From a checkpoint of a small image captioner.
Model: encoder norm layernorm, encoder patch size [8, 8], decoder layers 10.
Training: adamw at rate 0.0007, 19300 steps.
Data: trained on photos of plants and fungi (iNaturalist), 90422 training examples, 13.7 epochs.
Rows from block 6 of the text decoder, named by matrix and row number. Rows with one number belong to one neuron. Each number is 50 + 15 x the weight over its row's rms, rounded and kept within 0 to 99. All counts start at 0. After the name is the row's rms in percent of the matrix's.
# gate: MLP gate (decoder.blocks.6.mlp.gate.weight, 768x384), inputs 154-230
# fc1: MLP up (decoder.blocks.6.mlp.fc1.weight, 768x384), inputs 154-230
# fc2: MLP down (decoder.blocks.6.mlp.fc2.weight, 384x768, transposed), outputs 154-230
gate.427 088:90 45 46 69 57 65 40 61 49 66 71 63 59 39 57 31 60 61 51 38 33 54 60 45 43 45 33 36 30 61 51 60 58 58 59 48 36 50 54 21 59 40 41 46 75 81 41 26 53 61 44 31 26 61 27 36 33 43 15 35 23 57 28 58 48 55 51 40 48 59 40 39 56 73 40 38 47
fc1.427 084:17 40 58 57 44 37 80 73 55 39 71 73 55 36 37 39 58 61 47 64 56 50 55 50 33 53 45 34 46 36 60 17 25 44 52 60 48 24 37 61 56 67 49 51 52 27 17 63 58 47 21 48 58 25 51 54 32 56 35 23 65 81 54 48 60 47 50 50 25 49 52 43 45 55 53 31 23
fc2.427 095:39 70 42 62 48 58 45 52 36 48 47 65 32 63 45 38 65 84 25 52 16 46 46 31 50 60 17 53 55 42 47 29 39 69 64 26 50 54 38 39 48 68 66 61 45 51 47 37 36 35 17 34 70 30 36 23 33 52 64 63 34 82 48 79 64 32 62 73 69 38 25 65 46 74 28 36 64
gate.428 087:57 67 52 33 40 21 67 41 26 43 62 35 38 60 56 63 68 59 45 46 67 32 39 34 47 39 35 31 31 57 59 36 47 59 63 54 53 47 32 61 41 56 47 38 47 27 81 55 81 40 23 34 55 39 63 69 42 56 69 52 63 57 55 45 43 44 59 64 60 28 66 46 33 45 73 32 26
fc1.428 090:78 75 46 50 32 47 69 43 28 71 53 48 75 10 56 49 85 55 46 51 81 55 29 52 48 80 65 38 40 65 48 54 73 50 56 44 44 56 53 49 52 23 34 49 71 33 44 85 57 68 44 35 38 47 69 48 62 59 54 67 56 57 23 61 75 42 34 50 56 33 59 27 42 43 50 62 50
fc2.428 086:61 21 39 68 38 42 60 49 29 52 34 37 55 31 63 48 40 53 86 58 81 57 48 50 55 52 69 78 48 46 25 18 44 52 51 70 62 49 43 61 40 40 65 69 56 42 36 39 61 48 38 59 63 35 68 50 51 50 77 48 59 49 31 78 65 68 16 78 52 59 56 45 29 72 51 61 20
gate.429 071:54 66 61 39 61 85 32 62 76 27 47 65 68 39 77 60 33 82 25 57 46 41 56 62 47 15 51 64 47 51 45 62 67 42 76 35 53 48 34 50 67 18 34 86 33 57 61 36 13 51 63 44 26 46 32 53 59 53 43 51 54 64 64 52 37 29 65 38 39 42 50 70 36 60 53 26 48
fc1.429 070:58 70 40 38 62 29 31 68 58 41 63 59 37 73 45 59 37 56 49 66 34 74 74 44 35 45 69 68 40 28 22 52 67 57 54 50 51 37 45 53 43 39 48 57 33 52 81 65 49 39 37 61 43 48 42 55 54 35 30 77 56 32 46 58 27 39 61 34 39 51 28 26 59 61 51 50 63
fc2.429 075:68 40 27 81 33 37 57 52 70 71 66 42 24 61 45 50 33 39 82 56 39 48 36 71 46 51 60 38 46 44 55 62 45 42 54 47 64 36 56 37 18 76 33 44 65 39 58 60 46 43 77 65 80 53 57 50 31 33 43 75 42 51 76 30 19 50 56 39 55 47 55 43 38 25 43 34 45
gate.430 100:23 36 53 65 71 73 49 65 71 47 21 43 54 70 37 13 83 59 12 49 29 52 34 26 39 43 55 56 24 43 45 35 41 43 55 23 50 00 51 44 51 61 36 49 71 42 57 39 50 52 56 19 55 41 29 62 35 35 30 44 54 60 53 49 39 42 57 76 42 33 67 47 34 43 42 60 45
fc1.430 096:67 21 56 45 50 55 39 51 55 50 59 47 51 42 41 48 33 59 85 42 35 57 64 70 44 69 39 47 53 43 44 74 42 75 27 33 49 45 69 65 64 42 82 52 46 53 32 45 64 54 34 60 56 47 64 27 39 40 74 52 55 41 56 45 24 57 56 73 74 66 48 71 29 57 48 49 79
fc2.430 093:73 42 53 54 39 51 40 56 41 47 52 21 41 55 63 60 36 22 61 58 68 54 45 36 38 49 51 82 65 32 62 39 59 46 42 61 53 55 57 50 43 48 56 39 75 22 66 26 42 42 57 32 56 22 70 71 42 85 41 85 33 41 32 53 61 63 39 47 64 52 41 67 41 55 39 53 17
gate.431 060:65 71 42 62 27 41 76 49 50 41 41 25 65 30 45 42 45 23 55 60 32 28 54 69 32 46 36 58 49 48 57 50 56 55 46 59 34 34 31 28 27 58 53 58 64 62 75 27 64 80 79 55 82 25 50 54 62 52 52 54 50 43 45 57 77 50 63 23 37 40 65 41 72 62 53 41 26
fc1.431 064:49 65 45 70 72 42 41 69 53 39 62 54 59 53 72 57 99 52 28 36 59 54 69 33 30 59 43 70 61 36 54 57 50 39 18 41 40 43 72 36 48 36 56 45 40 73 57 51 46 51 47 55 30 48 78 55 48 53 63 54 57 35 67 49 50 50 39 45 41 51 37 44 55 80 44 47 37
fc2.431 065:48 98 74 53 72 72 68 57 73 79 38 75 44 52 49 29 34 48 41 31 22 34 77 46 68 51 32 67 56 30 39 46 30 53 42 29 49 61 58 58 48 55 49 78 68 61 64 76 44 54 30 56 56 52 72 52 53 37 43 61 67 47 52 32 52 52 37 50 29 46 73 54 64 61 47 30 74
gate.432 073:32 51 67 51 62 59 46 40 36 58 78 29 46 35 45 47 42 15 35 52 79 65 23 51 50 55 40 50 50 55 64 50 29 50 57 46 38 38 64 39 48 52 44 41 69 26 28 56 77 56 41 34 50 18 73 53 44 69 64 61 83 52 20 56 44 60 21 56 69 45 70 63 23 32 49 63 41
fc1.432 074:46 44 50 48 75 64 33 33 22 76 81 33 73 35 60 59 47 36 49 62 94 45 47 22 43 59 64 28 30 64 34 45 40 82 48 46 44 57 75 14 42 53 41 64 70 29 18 81 73 45 59 53 62 52 63 54 40 59 45 40 49 15 21 55 59 57 45 54 90 35 54 58 37 37 48 53 25
fc2.432 074:50 52 46 38 37 62 75 63 53 36 43 71 15 63 32 36 47 50 41 63 26 43 44 61 36 56 79 46 55 99 54 34 58 63 48 47 54 11 43 27 49 03 45 20 67 63 82 53 48 46 52 50 40 53 53 34 38 72 36 47 69 29 33 47 64 36 55 50 60 44 57 58 42 85 54 73 56
gate.433 133:29 40 66 66 54 51 51 46 50 72 33 36 84 25 49 40 46 21 68 50 59 54 26 46 26 65 66 28 52 41 59 32 21 42 64 47 42 46 51 13 85 49 32 49 40 54 39 58 68 40 31 83 48 59 44 77 42 40 55 49 72 41 63 44 39 58 66 47 51 45 46 50 56 33 68 49 60
fc1.433 132:51 68 70 36 61 31 58 44 48 68 23 27 95 42 66 37 30 67 77 65 57 45 31 22 34 55 45 45 39 37 59 60 47 45 64 41 42 27 54 39 59 49 47 47 48 63 54 60 61 36 48 76 45 59 43 60 56 41 67 48 64 54 76 43 46 51 63 45 32 37 40 49 78 55 51 56 71
fc2.433 123:54 45 51 44 61 66 45 44 48 17 67 42 42 38 60 51 48 38 65 33 43 48 38 26 35 74 39 33 45 36 32 34 39 81 42 57 38 56 24 40 75 49 39 28 62 68 36 51 70 65 41 70 69 68 70 59 65 34 63 57 69 54 47 63 41 35 37 61 27 63 53 42 59 69 47 55 23
gate.434 089:68 41 56 62 47 71 33 65 46 36 69 53 74 37 67 38 54 66 65 75 34 61 60 61 46 28 65 78 69 48 48 52 74 37 42 58 30 30 27 32 59 32 60 33 33 53 64 56 09 54 55 58 23 46 65 24 43 32 23 21 23 91 45 48 82 27 82 48 58 53 40 47 55 47 54 52 41
fc1.434 086:35 07 50 91 57 45 70 48 08 73 60 53 49 42 41 49 51 39 70 38 66 38 82 54 77 75 38 38 49 63 65 54 54 11 55 78 43 66 15 37 55 47 57 54 29 40 28 45 44 47 61 41 59 50 42 44 43 54 41 52 54 66 70 46 58 61 31 71 56 53 31 66 49 67 51 38 55
fc2.434 091:73 76 53 22 50 49 55 38 32 37 67 49 47 45 28 36 46 61 60 48 41 57 66 61 36 50 64 36 59 41 71 42 25 29 46 26 61 61 47 83 49 52 72 37 37 33 57 62 56 37 40 45 59 48 38 48 55 52 46 62 57 40 59 50 30 43 41 32 52 40 57 72 48 57 36 38 69
gate.435 096:45 39 45 39 45 45 21 53 36 55 55 41 36 33 60 69 40 31 85 39 74 54 58 48 65 54 68 49 59 65 40 53 18 61 69 57 76 53 72 65 80 57 58 35 50 33 46 47 75 53 44 41 64 52 54 66 71 45 55 35 67 00 44 56 20 70 44 76 55 58 37 51 57 57 28 29 32
fc1.435 097:48 43 48 51 88 52 68 44 49 51 61 45 50 58 59 33 52 52 48 54 60 41 13 13 54 48 27 60 42 40 48 38 56 41 34 39 36 57 49 40 44 36 35 37 42 48 80 49 57 34 48 48 56 32 41 46 41 44 79 57 50 84 33 53 50 28 15 51 18 60 55 34 47 38 51 73 51
fc2.435 099:31 54 48 43 21 48 59 36 55 69 58 37 37 61 42 39 45 45 33 42 42 60 41 51 52 30 43 56 65 44 68 53 86 37 35 27 55 47 54 43 66 55 70 41 64 65 45 41 31 69 62 52 49 32 47 32 44 43 50 67 51 62 36 49 43 61 38 75 49 39 51 64 70 68 19 35 20
gate.436 187:48 57 51 52 46 27 32 28 28 42 37 57 36 46 38 47 45 46 72 35 51 53 33 70 34 42 45 53 36 62 61 45 28 38 93 20 60 49 13 59 45 47 65 58 49 51 26 44 57 37 56 62 55 45 21 63 59 70 67 43 43 76 27 50 51 26 50 64 59 68 58 27 43 31 48 64 71
fc1.436 190:50 48 45 56 54 73 66 63 72 54 65 45 55 49 65 47 59 51 33 73 63 53 68 31 62 63 60 55 78 31 38 62 60 56 00 80 47 59 88 56 49 54 40 41 44 55 64 51 22 60 55 30 42 55 74 53 53 36 36 66 49 29 76 52 42 71 56 24 34 47 37 79 52 63 55 47 36
fc2.436 165:65 50 43 19 56 64 47 48 51 48 26 59 35 83 57 60 54 68 22 51 67 30 44 28 33 36 50 62 41 32 62 53 26 53 38 80 43 65 66 76 65 51 48 44 65 63 72 63 14 44 26 60 32 43 44 55 40 29 42 75 44 38 86 47 26 51 47 42 40 32 43 51 59 64 47 35 69
gate.437 127:65 50 47 36 63 99 43 43 53 30 39 53 47 41 47 60 56 50 38 51 31 61 26 47 29 23 40 55 42 53 46 35 59 31 38 51 51 23 50 27 56 44 63 55 23 59 38 47 38 37 41 45 48 50 47 35 32 52 47 37 53 43 58 46 65 37 38 42 53 30 56 82 39 63 43 63 86
fc1.437 128:42 38 49 44 61 62 44 55 79 59 33 54 44 41 52 49 66 37 46 44 28 36 74 42 49 18 53 23 33 41 46 43 51 42 39 61 30 62 88 43 68 57 49 61 62 48 32 47 69 18 65 50 45 51 29 46 57 78 63 56 63 48 43 50 45 68 48 64 58 41 51 55 85 56 59 55 72
fc2.437 122:58 61 50 55 21 31 41 57 54 58 41 48 36 31 47 39 57 59 57 74 52 37 35 39 89 65 39 32 47 43 70 33 53 56 75 53 40 63 56 59 49 67 33 39 66 40 39 44 40 30 60 51 69 53 34 65 64 46 57 61 66 67 67 52 37 43 47 59 41 45 38 49 49 59 59 62 27
gate.438 065:24 37 54 58 58 36 40 51 30 47 74 60 69 42 42 61 51 61 44 45 66 66 39 34 80 52 50 54 45 62 44 46 56 53 78 55 68 47 44 28 49 64 30 20 39 47 21 43 48 47 62 64 67 54 39 51 49 36 39 34 46 61 38 42 46 09 36 53 34 94 28 36 56 45 59 45 50
fc1.438 063:43 35 28 42 32 19 55 48 38 60 57 45 50 51 30 67 36 53 63 63 56 34 34 33 36 55 71 61 41 52 61 52 61 62 66 35 51 68 84 53 24 34 56 39 56 45 33 34 34 56 79 68 60 33 51 47 41 35 48 41 56 36 78 57 66 34 32 45 53 63 60 54 78 57 41 38 38
fc2.438 071:30 30 55 41 38 44 36 19 76 55 70 18 62 43 39 54 33 62 55 75 56 34 34 46 45 54 52 64 80 60 44 46 70 45 51 54 56 66 32 51 29 43 50 38 45 36 58 50 61 28 45 50 35 39 68 42 44 26 41 55 48 58 17 26 40 57 58 64 56 74 45 55 50 32 42 45 14
gate.439 099:52 60 63 27 73 42 72 51 74 49 50 41 47 64 57 21 38 35 53 55 49 28 54 46 68 47 53 38 44 49 29 68 45 53 63 52 43 55 45 40 60 46 42 76 73 34 87 22 65 47 62 48 38 45 60 59 75 42 42 34 70 59 32 45 56 31 81 40 15 29 93 56 54 16 41 49 43
fc1.439 098:41 60 39 59 59 45 65 63 48 63 19 35 79 49 16 60 56 61 44 73 47 57 44 45 50 45 49 58 38 23 66 38 29 61 57 37 27 48 43 32 42 33 37 65 42 72 44 55 16 36 42 59 37 62 57 37 30 58 21 63 61 59 38 51 47 38 58 41 21 38 55 37 60 66 55 88 49
fc2.439 093:37 45 46 48 82 38 52 45 46 75 32 42 62 41 38 55 25 90 62 63 42 39 64 53 65 59 81 74 47 52 36 47 77 47 63 18 19 31 51 72 15 35 33 97 56 67 30 58 44 43 36 67 57 45 53 52 63 37 75 32 59 47 58 34 51 46 49 37 30 59 41 54 51 47 40 61 60
gate.440 115:39 32 47 56 23 24 70 70 56 53 28 19 79 62 50 48 36 41 74 61 64 54 59 55 46 48 53 54 52 30 81 47 68 34 42 71 44 61 55 10 55 45 55 31 53 62 48 48 42 76 46 91 48 34 12 55 32 57 62 59 26 50 52 48 39 55 44 51 45 67 28 70 65 72 59 47 37
fc1.440 108:73 45 51 42 49 54 59 45 47 64 35 37 76 40 55 54 54 50 70 59 74 36 62 53 26 44 44 36 48 73 46 46 82 39 53 51 51 65 48 48 45 42 47 41 42 55 75 65 36 50 06 87 31 59 38 46 22 72 55 41 34 71 67 30 34 37 59 30 34 42 59 69 63 50 76 76 34
fc2.440 111:67 41 47 39 51 58 40 65 39 32 41 46 34 61 60 46 36 50 52 45 66 39 47 46 18 60 64 48 59 17 76 43 39 27 36 54 39 93 43 58 76 56 55 05 58 60 49 40 37 91 56 59 71 53 26 64 28 48 65 49 48 59 68 47 34 66 30 41 74 64 40 58 42 54 58 53 29
gate.441 075:40 46 53 65 38 40 53 20 69 47 16 59 21 77 28 62 47 41 53 40 53 38 47 37 61 51 34 24 67 36 32 33 15 14 50 77 43 53 38 63 55 42 63 48 27 33 51 45 62 56 82 40 46 28 48 67 58 50 62 50 38 29 18 61 08 64 70 61 39 61 42 49 54 38 27 51 22
fc1.441 073:59 66 62 23 43 49 59 38 32 87 36 54 62 53 42 37 19 44 27 41 66 25 86 43 17 46 41 56 32 41 51 08 52 44 60 55 62 42 53 69 37 64 62 44 09 76 64 48 33 52 22 68 46 58 45 58 57 70 62 69 56 45 62 52 39 59 47 65 37 42 24 44 63 70 27 65 44
fc2.441 076:39 40 46 71 42 63 67 56 38 73 42 64 41 82 72 52 63 48 47 82 46 50 41 45 59 88 43 57 70 72 63 62 56 45 38 63 29 60 50 48 38 31 56 59 65 36 47 30 32 42 20 60 27 30 56 43 42 62 56 44 44 69 42 63 53 63 40 40 22 51 44 48 45 29 55 62 30
gate.442 079:20 45 52 53 67 72 51 60 48 32 47 52 78 23 61 62 68 52 43 29 62 50 38 21 60 50 43 33 37 56 39 44 33 61 47 54 57 38 41 42 64 36 37 39 96 45 42 70 63 36 41 26 63 61 34 43 25 42 73 37 69 55 25 40 53 66 58 80 61 44 42 42 39 40 66 58 33
fc1.442 075:61 81 44 51 53 33 20 13 23 61 58 58 54 82 61 43 46 51 16 48 55 59 23 34 55 27 24 77 79 60 51 52 61 46 48 45 79 72 42 63 58 43 55 47 21 26 54 58 47 50 46 33 52 37 49 45 41 45 74 71 60 61 42 60 56 29 33 55 33 33 58 79 41 66 61 56 35
fc2.442 078:36 43 48 17 42 46 49 55 17 41 61 57 52 45 82 60 50 59 41 29 73 38 36 52 48 53 62 80 81 73 63 51 48 70 43 24 77 55 41 48 58 38 94 21 63 47 58 56 37 40 61 45 57 20 29 25 49 38 71 67 23 59 41 77 47 33 17 66 70 55 17 36 42 70 61 63 59
gate.443 084:79 67 65 46 70 31 44 22 45 43 53 48 68 43 53 54 50 53 62 68 21 50 44 26 57 35 71 47 43 34 21 47 50 49 75 56 38 39 61 52 38 53 35 67 64 60 45 41 19 61 25 49 32 51 77 45 24 42 25 59 46 59 52 57 58 26 64 61 39 40 51 55 43 65 54 52 53
fc1.443 087:68 55 25 26 61 64 36 69 73 16 49 22 36 64 40 08 60 44 74 32 32 50 55 46 46 43 49 45 33 31 60 67 56 45 48 44 63 60 75 27 70 46 41 51 62 70 62 48 53 35 59 57 45 75 48 69 78 45 38 45 30 40 75 48 40 22 68 49 37 52 51 62 81 44 46 35 83
fc2.443 086:35 76 27 50 55 50 23 29 43 38 44 00 37 50 26 50 45 50 43 56 60 43 43 20 44 50 78 60 64 41 60 46 51 31 56 50 57 47 60 60 55 41 15 38 26 71 67 52 48 53 69 47 61 45 12 67 33 52 56 60 48 46 70 56 34 53 27 50 47 40 32 71 24 42 36 54 37
gate.444 126:50 57 64 29 75 44 62 39 32 67 13 26 71 25 44 50 35 61 54 58 73 51 12 36 39 59 58 52 56 76 54 51 53 51 60 38 73 38 43 30 59 35 41 44 15 47 52 72 27 37 42 43 33 60 58 49 69 33 62 71 71 70 58 57 80 27 39 53 13 34 44 51 20 36 52 47 35
fc1.444 114:61 51 27 70 54 52 30 53 66 35 39 65 83 56 50 60 83 45 35 41 44 52 53 45 45 41 40 51 39 24 57 46 45 21 54 52 20 36 55 35 58 62 29 58 59 69 66 50 33 35 50 78 35 41 55 76 38 40 22 30 55 28 69 53 33 70 60 62 74 80 46 46 59 70 36 69 46
fc2.444 113:59 31 38 52 49 54 57 29 57 72 24 88 56 48 60 49 37 52 62 18 38 45 64 52 65 71 48 57 21 43 47 56 33 50 63 58 76 71 35 44 46 47 42 48 43 41 30 65 61 55 60 36 45 66 45 62 53 47 38 83 60 43 57 50 36 75 60 37 61 62 58 47 57 87 26 33 80
gate.445 086:35 29 73 44 40 42 39 68 59 31 46 49 28 59 42 55 36 44 62 51 05 72 51 69 75 28 26 61 40 41 53 51 54 36 34 48 44 51 36 44 59 69 22 68 61 34 61 26 67 61 58 29 79 48 60 44 47 35 52 78 23 52 36 39 62 38 65 34 53 40 59 72 38 62 42 54 55
fc1.445 089:47 60 52 38 62 60 52 32 36 34 56 66 41 74 73 62 23 51 44 56 55 44 59 52 47 43 41 55 00 45 59 77 64 45 41 47 38 33 37 57 44 57 64 38 55 40 48 60 42 44 49 29 49 50 50 50 26 35 59 59 29 59 39 46 64 24 57 38 66 36 45 47 24 48 40 57 32
fc2.445 089:62 84 53 17 51 43 51 69 60 58 17 36 29 51 38 64 27 56 43 49 47 37 60 45 39 54 62 41 37 59 15 57 47 61 55 66 59 65 37 24 45 64 55 33 55 42 64 28 51 56 71 58 47 59 46 50 59 25 39 48 69 59 70 33 34 69 52 50 59 34 58 25 74 31 42 58 43
gate.446 095:54 52 56 52 30 64 44 60 68 54 64 46 60 52 40 39 31 06 64 56 48 51 71 54 34 68 67 46 52 47 49 44 23 43 54 64 26 78 79 66 50 26 59 47 38 54 68 38 78 50 66 34 57 49 41 54 50 56 52 61 52 36 67 60 22 54 31 45 56 59 35 48 66 63 27 32 42
fc1.446 090:49 48 35 52 41 60 53 40 40 47 69 60 40 50 67 39 58 86 56 68 58 60 28 24 50 50 54 59 34 61 24 62 63 43 41 51 48 36 32 22 29 51 60 42 61 27 39 67 37 72 45 35 63 41 43 35 52 44 44 50 68 61 40 38 54 36 71 50 51 56 68 51 30 23 84 43 42
fc2.446 089:61 32 50 48 75 69 59 39 63 65 53 61 54 61 36 36 40 59 53 55 34 54 68 42 29 41 71 41 54 53 34 21 57 33 70 51 43 49 37 46 11 37 44 55 24 63 38 59 39 57 33 52 49 44 38 47 74 49 47 42 40 87 67 44 55 89 41 77 70 33 45 51 60 66 58 17 71
gate.447 075:24 36 61 56 47 15 52 49 48 58 48 45 41 47 57 32 46 76 60 64 46 59 65 57 50 59 51 81 74 41 32 65 62 58 66 54 71 34 50 45 44 32 58 28 24 34 40 55 36 55 72 39 43 58 56 54 44 52 37 63 49 49 45 63 40 04 75 51 15 46 59 48 20 19 53 44 35
fc1.447 072:85 52 35 48 70 56 08 48 58 23 18 33 50 58 39 74 72 40 35 29 33 62 47 41 66 49 22 36 50 52 66 56 28 35 58 61 69 50 71 58 69 63 56 58 45 70 44 64 41 34 26 64 47 43 63 36 51 42 53 46 46 53 44 41 68 57 50 48 62 38 78 36 59 75 26 72 75
fc2.447 076:58 28 31 28 33 19 69 70 36 88 30 50 57 63 41 27 55 60 65 78 56 39 58 49 72 56 51 87 45 50 39 45 47 81 29 63 82 56 49 28 52 32 61 38 70 48 22 82 64 44 47 29 57 57 69 34 45 53 43 41 48 58 54 51 68 63 69 87 52 57 74 29 45 65 41 38 43
gate.448 112:57 63 64 43 68 84 47 32 57 61 64 47 68 35 52 48 52 57 38 68 50 41 17 47 32 31 44 21 28 53 49 58 83 51 66 36 35 44 49 55 67 55 44 65 56 58 30 55 34 26 33 34 14 82 29 42 44 56 33 24 66 65 61 42 56 66 60 34 46 52 80 56 67 34 59 79 45
fc1.448 112:61 39 59 63 48 60 41 65 65 65 39 44 54 43 49 64 77 53 39 43 56 58 75 49 44 52 66 41 63 75 69 31 42 17 50 49 44 55 54 54 56 46 76 75 40 61 27 87 54 28 46 55 42 31 27 48 32 68 48 57 50 49 47 38 76 63 32 63 58 33 32 44 38 71 55 70 64
fc2.448 119:48 43 32 46 57 34 47 63 40 54 54 69 46 39 38 55 56 65 42 47 43 59 26 48 63 55 18 46 32 46 62 59 31 32 66 66 07 63 41 50 64 57 45 57 40 50 40 57 34 47 44 56 60 46 54 50 37 52 38 72 60 64 64 84 65 52 40 60 57 58 56 30 46 75 38 42 44
gate.449 093:85 59 56 34 61 23 46 30 59 63 47 32 47 71 75 53 50 55 46 53 63 53 22 41 70 51 50 60 43 44 48 59 62 53 42 31 58 33 44 86 28 57 36 55 46 26 69 42 31 51 43 39 46 53 71 32 63 45 58 77 50 39 35 43 47 28 53 36 48 56 65 29 54 50 49 58 47
fc1.449 098:42 17 46 54 43 46 43 94 43 36 54 80 38 56 66 46 72 39 34 38 31 43 48 56 72 54 41 76 69 22 63 44 39 60 25 73 65 47 66 54 64 33 53 52 57 53 46 47 50 79 56 51 55 35 42 45 33 41 69 45 18 26 39 57 31 45 37 63 85 78 19 54 43 67 44 06 57
fc2.449 085:66 19 51 21 62 28 34 28 50 22 47 47 35 68 49 60 44 61 33 36 15 50 39 47 51 64 59 62 46 36 50 59 62 63 32 68 58 63 26 45 60 71 68 41 31 48 42 53 32 79 56 50 63 75 15 50 37 34 23 67 38 59 60 62 66 73 58 59 49 28 47 53 55 56 62 31 41
gate.450 086:34 40 51 46 55 22 36 55 45 43 32 69 61 66 40 67 38 55 40 25 31 39 97 42 45 59 57 54 42 54 56 48 42 53 58 42 74 43 51 67 64 55 60 91 19 62 47 40 57 66 60 48 50 55 18 46 38 33 38 51 28 32 51 47 54 67 38 51 53 52 36 50 76 55 49 42 67
fc1.450 088:57 83 61 30 64 25 47 40 27 69 45 58 77 25 58 59 40 19 65 56 67 59 56 77 46 44 47 50 30 43 23 74 50 70 49 42 59 69 29 43 42 38 36 49 49 37 68 47 51 59 38 51 34 69 52 68 64 51 59 35 70 53 36 58 61 61 52 28 12 50 77 46 31 49 70 56 59
fc2.450 089:62 36 42 28 82 51 63 55 33 37 48 44 36 64 49 57 36 28 34 60 44 43 30 42 65 60 33 74 33 67 53 91 49 75 27 85 37 43 56 49 58 80 59 73 52 30 41 92 67 61 56 60 54 54 67 31 40 28 47 51 36 39 57 68 28 55 36 47 63 56 49 61 52 54 45 35 63
gate.451 086:46 67 51 51 55 80 34 35 79 34 43 48 28 60 42 27 57 42 58 44 46 90 38 64 52 51 40 73 42 20 53 69 50 36 27 47 55 51 65 27 55 75 69 41 81 44 42 52 44 81 61 22 62 48 70 47 36 21 38 57 53 68 49 60 27 31 71 50 71 75 49 39 49 42 48 43 42
fc1.451 086:56 02 56 52 36 51 63 45 22 50 26 29 35 12 50 61 48 49 39 32 40 42 44 39 61 64 52 74 82 48 51 52 63 76 63 44 53 44 11 23 40 35 35 34 38 47 58 39 51 39 47 68 61 46 36 38 48 39 53 65 39 57 50 59 34 64 56 62 34 68 47 44 58 67 57 30 63
fc2.451 091:59 64 40 27 48 60 64 57 64 64 57 47 55 62 47 51 59 53 59 34 53 77 39 35 77 40 54 61 34 29 37 41 50 48 75 37 37 32 68 40 70 45 51 66 44 37 50 73 58 63 42 40 79 37 64 50 50 56 37 55 75 47 53 67 47 18 40 70 46 71 60 41 29 41 44 52 46
gate.452 088:59 43 59 40 57 32 50 62 79 49 47 63 61 35 42 56 50 49 50 60 77 62 61 60 45 48 62 32 48 33 55 34 26 44 66 54 50 72 50 72 66 36 82 52 41 59 24 35 65 29 28 40 43 67 22 62 47 47 38 32 58 35 55 51 40 29 39 59 55 35 54 41 67 57 35 70 44
fc1.452 089:51 40 47 42 69 77 58 62 46 66 46 39 24 73 57 42 65 42 66 32 47 71 34 24 53 56 40 48 54 29 38 73 60 52 48 44 25 74 71 67 46 50 54 59 53 75 52 43 73 44 66 58 43 43 49 32 44 18 51 52 42 32 36 52 59 74 44 83 56 47 34 42 46 45 46 67 56
fc2.452 092:51 43 56 35 35 32 48 62 29 64 41 70 40 35 38 68 51 49 57 61 49 59 74 56 54 64 66 74 30 62 63 59 34 41 39 56 69 82 57 42 26 47 66 43 38 27 74 56 57 47 62 60 66 53 76 41 45 43 73 68 55 49 39 57 60 36 43 42 50 38 55 41 51 62 48 60 62
gate.453 075:43 51 56 68 31 28 47 65 58 65 58 63 32 61 43 54 57 35 57 58 44 49 26 44 42 70 65 51 56 79 48 54 45 51 48 41 33 55 72 62 37 30 65 17 89 48 52 38 60 50 59 61 62 34 23 41 41 32 62 79 13 65 34 38 30 45 54 64 39 48 41 54 73 69 66 50 32
fc1.453 077:50 55 42 48 46 66 49 53 32 54 57 81 40 51 54 62 46 32 47 39 77 43 35 46 52 44 51 23 57 42 41 25 27 40 28 49 65 55 28 77 41 39 68 28 48 18 62 37 75 60 38 24 73 43 57 42 39 47 87 46 65 70 44 51 34 70 46 33 42 40 39 55 43 31 45 82 32
fc2.453 078:67 32 61 39 24 29 56 58 81 52 45 89 29 74 61 36 58 60 65 32 23 44 82 56 60 36 51 32 12 20 50 32 29 67 32 59 51 44 43 47 50 67 73 39 30 36 56 61 50 45 73 77 39 74 63 49 47 37 63 22 55 33 56 36 31 70 32 60 57 46 56 30 43 66 76 37 59
gate.454 082:74 39 59 60 64 23 42 91 51 43 50 57 37 73 74 27 75 62 33 40 50 56 50 53 56 51 39 37 45 58 71 58 54 41 80 28 32 49 50 89 66 47 27 59 56 53 52 30 45 64 43 51 50 33 88 36 33 81 50 84 31 27 46 48 36 45 56 64 42 61 83 40 39 64 17 26 52
fc1.454 085:58 60 45 26 63 30 39 30 32 52 33 44 62 59 16 49 37 38 61 58 27 33 59 59 58 39 26 49 41 18 40 45 68 49 50 42 64 69 55 55 53 33 50 43 37 49 69 11 59 19 75 38 55 87 20 47 58 28 45 40 59 37 65 52 59 50 32 44 21 37 49 60 53 51 55 55 39
fc2.454 083:48 47 49 75 60 43 43 64 34 51 57 37 40 20 49 62 63 33 46 39 48 47 67 54 44 51 45 65 93 62 70 54 37 23 80 16 55 58 54 61 54 40 36 62 16 45 18 66 69 42 64 60 30 51 66 66 64 79 48 67 49 39 53 60 56 35 65 50 71 58 46 74 26 38 29 56 70
gate.455 103:56 45 47 40 43 22 45 33 33 61 42 41 53 37 35 74 37 76 56 68 49 50 20 54 62 44 47 47 58 67 49 28 61 53 48 23 56 62 43 67 58 42 21 52 39 46 43 40 42 25 51 45 16 68 54 55 71 61 45 33 63 58 42 68 65 57 42 76 66 59 53 33 40 24 40 61 56
fc1.455 103:67 80 33 46 38 33 61 38 50 68 47 46 44 34 42 47 59 32 62 50 61 52 40 53 49 59 34 43 60 54 65 13 47 52 74 47 55 70 26 46 46 24 40 51 56 36 63 62 55 22 77 79 58 58 17 55 77 35 48 68 54 50 32 53 67 70 54 50 66 62 49 53 40 50 51 36 48
fc2.455 104:63 64 53 72 50 46 44 48 07 58 47 35 65 40 45 45 56 13 83 61 56 28 36 59 53 83 58 59 55 76 61 23 45 42 49 34 47 50 19 47 34 49 51 17 45 30 42 64 47 50 48 55 36 59 42 58 65 39 80 41 46 46 32 75 46 34 48 52 62 67 13 41 38 76 58 45 62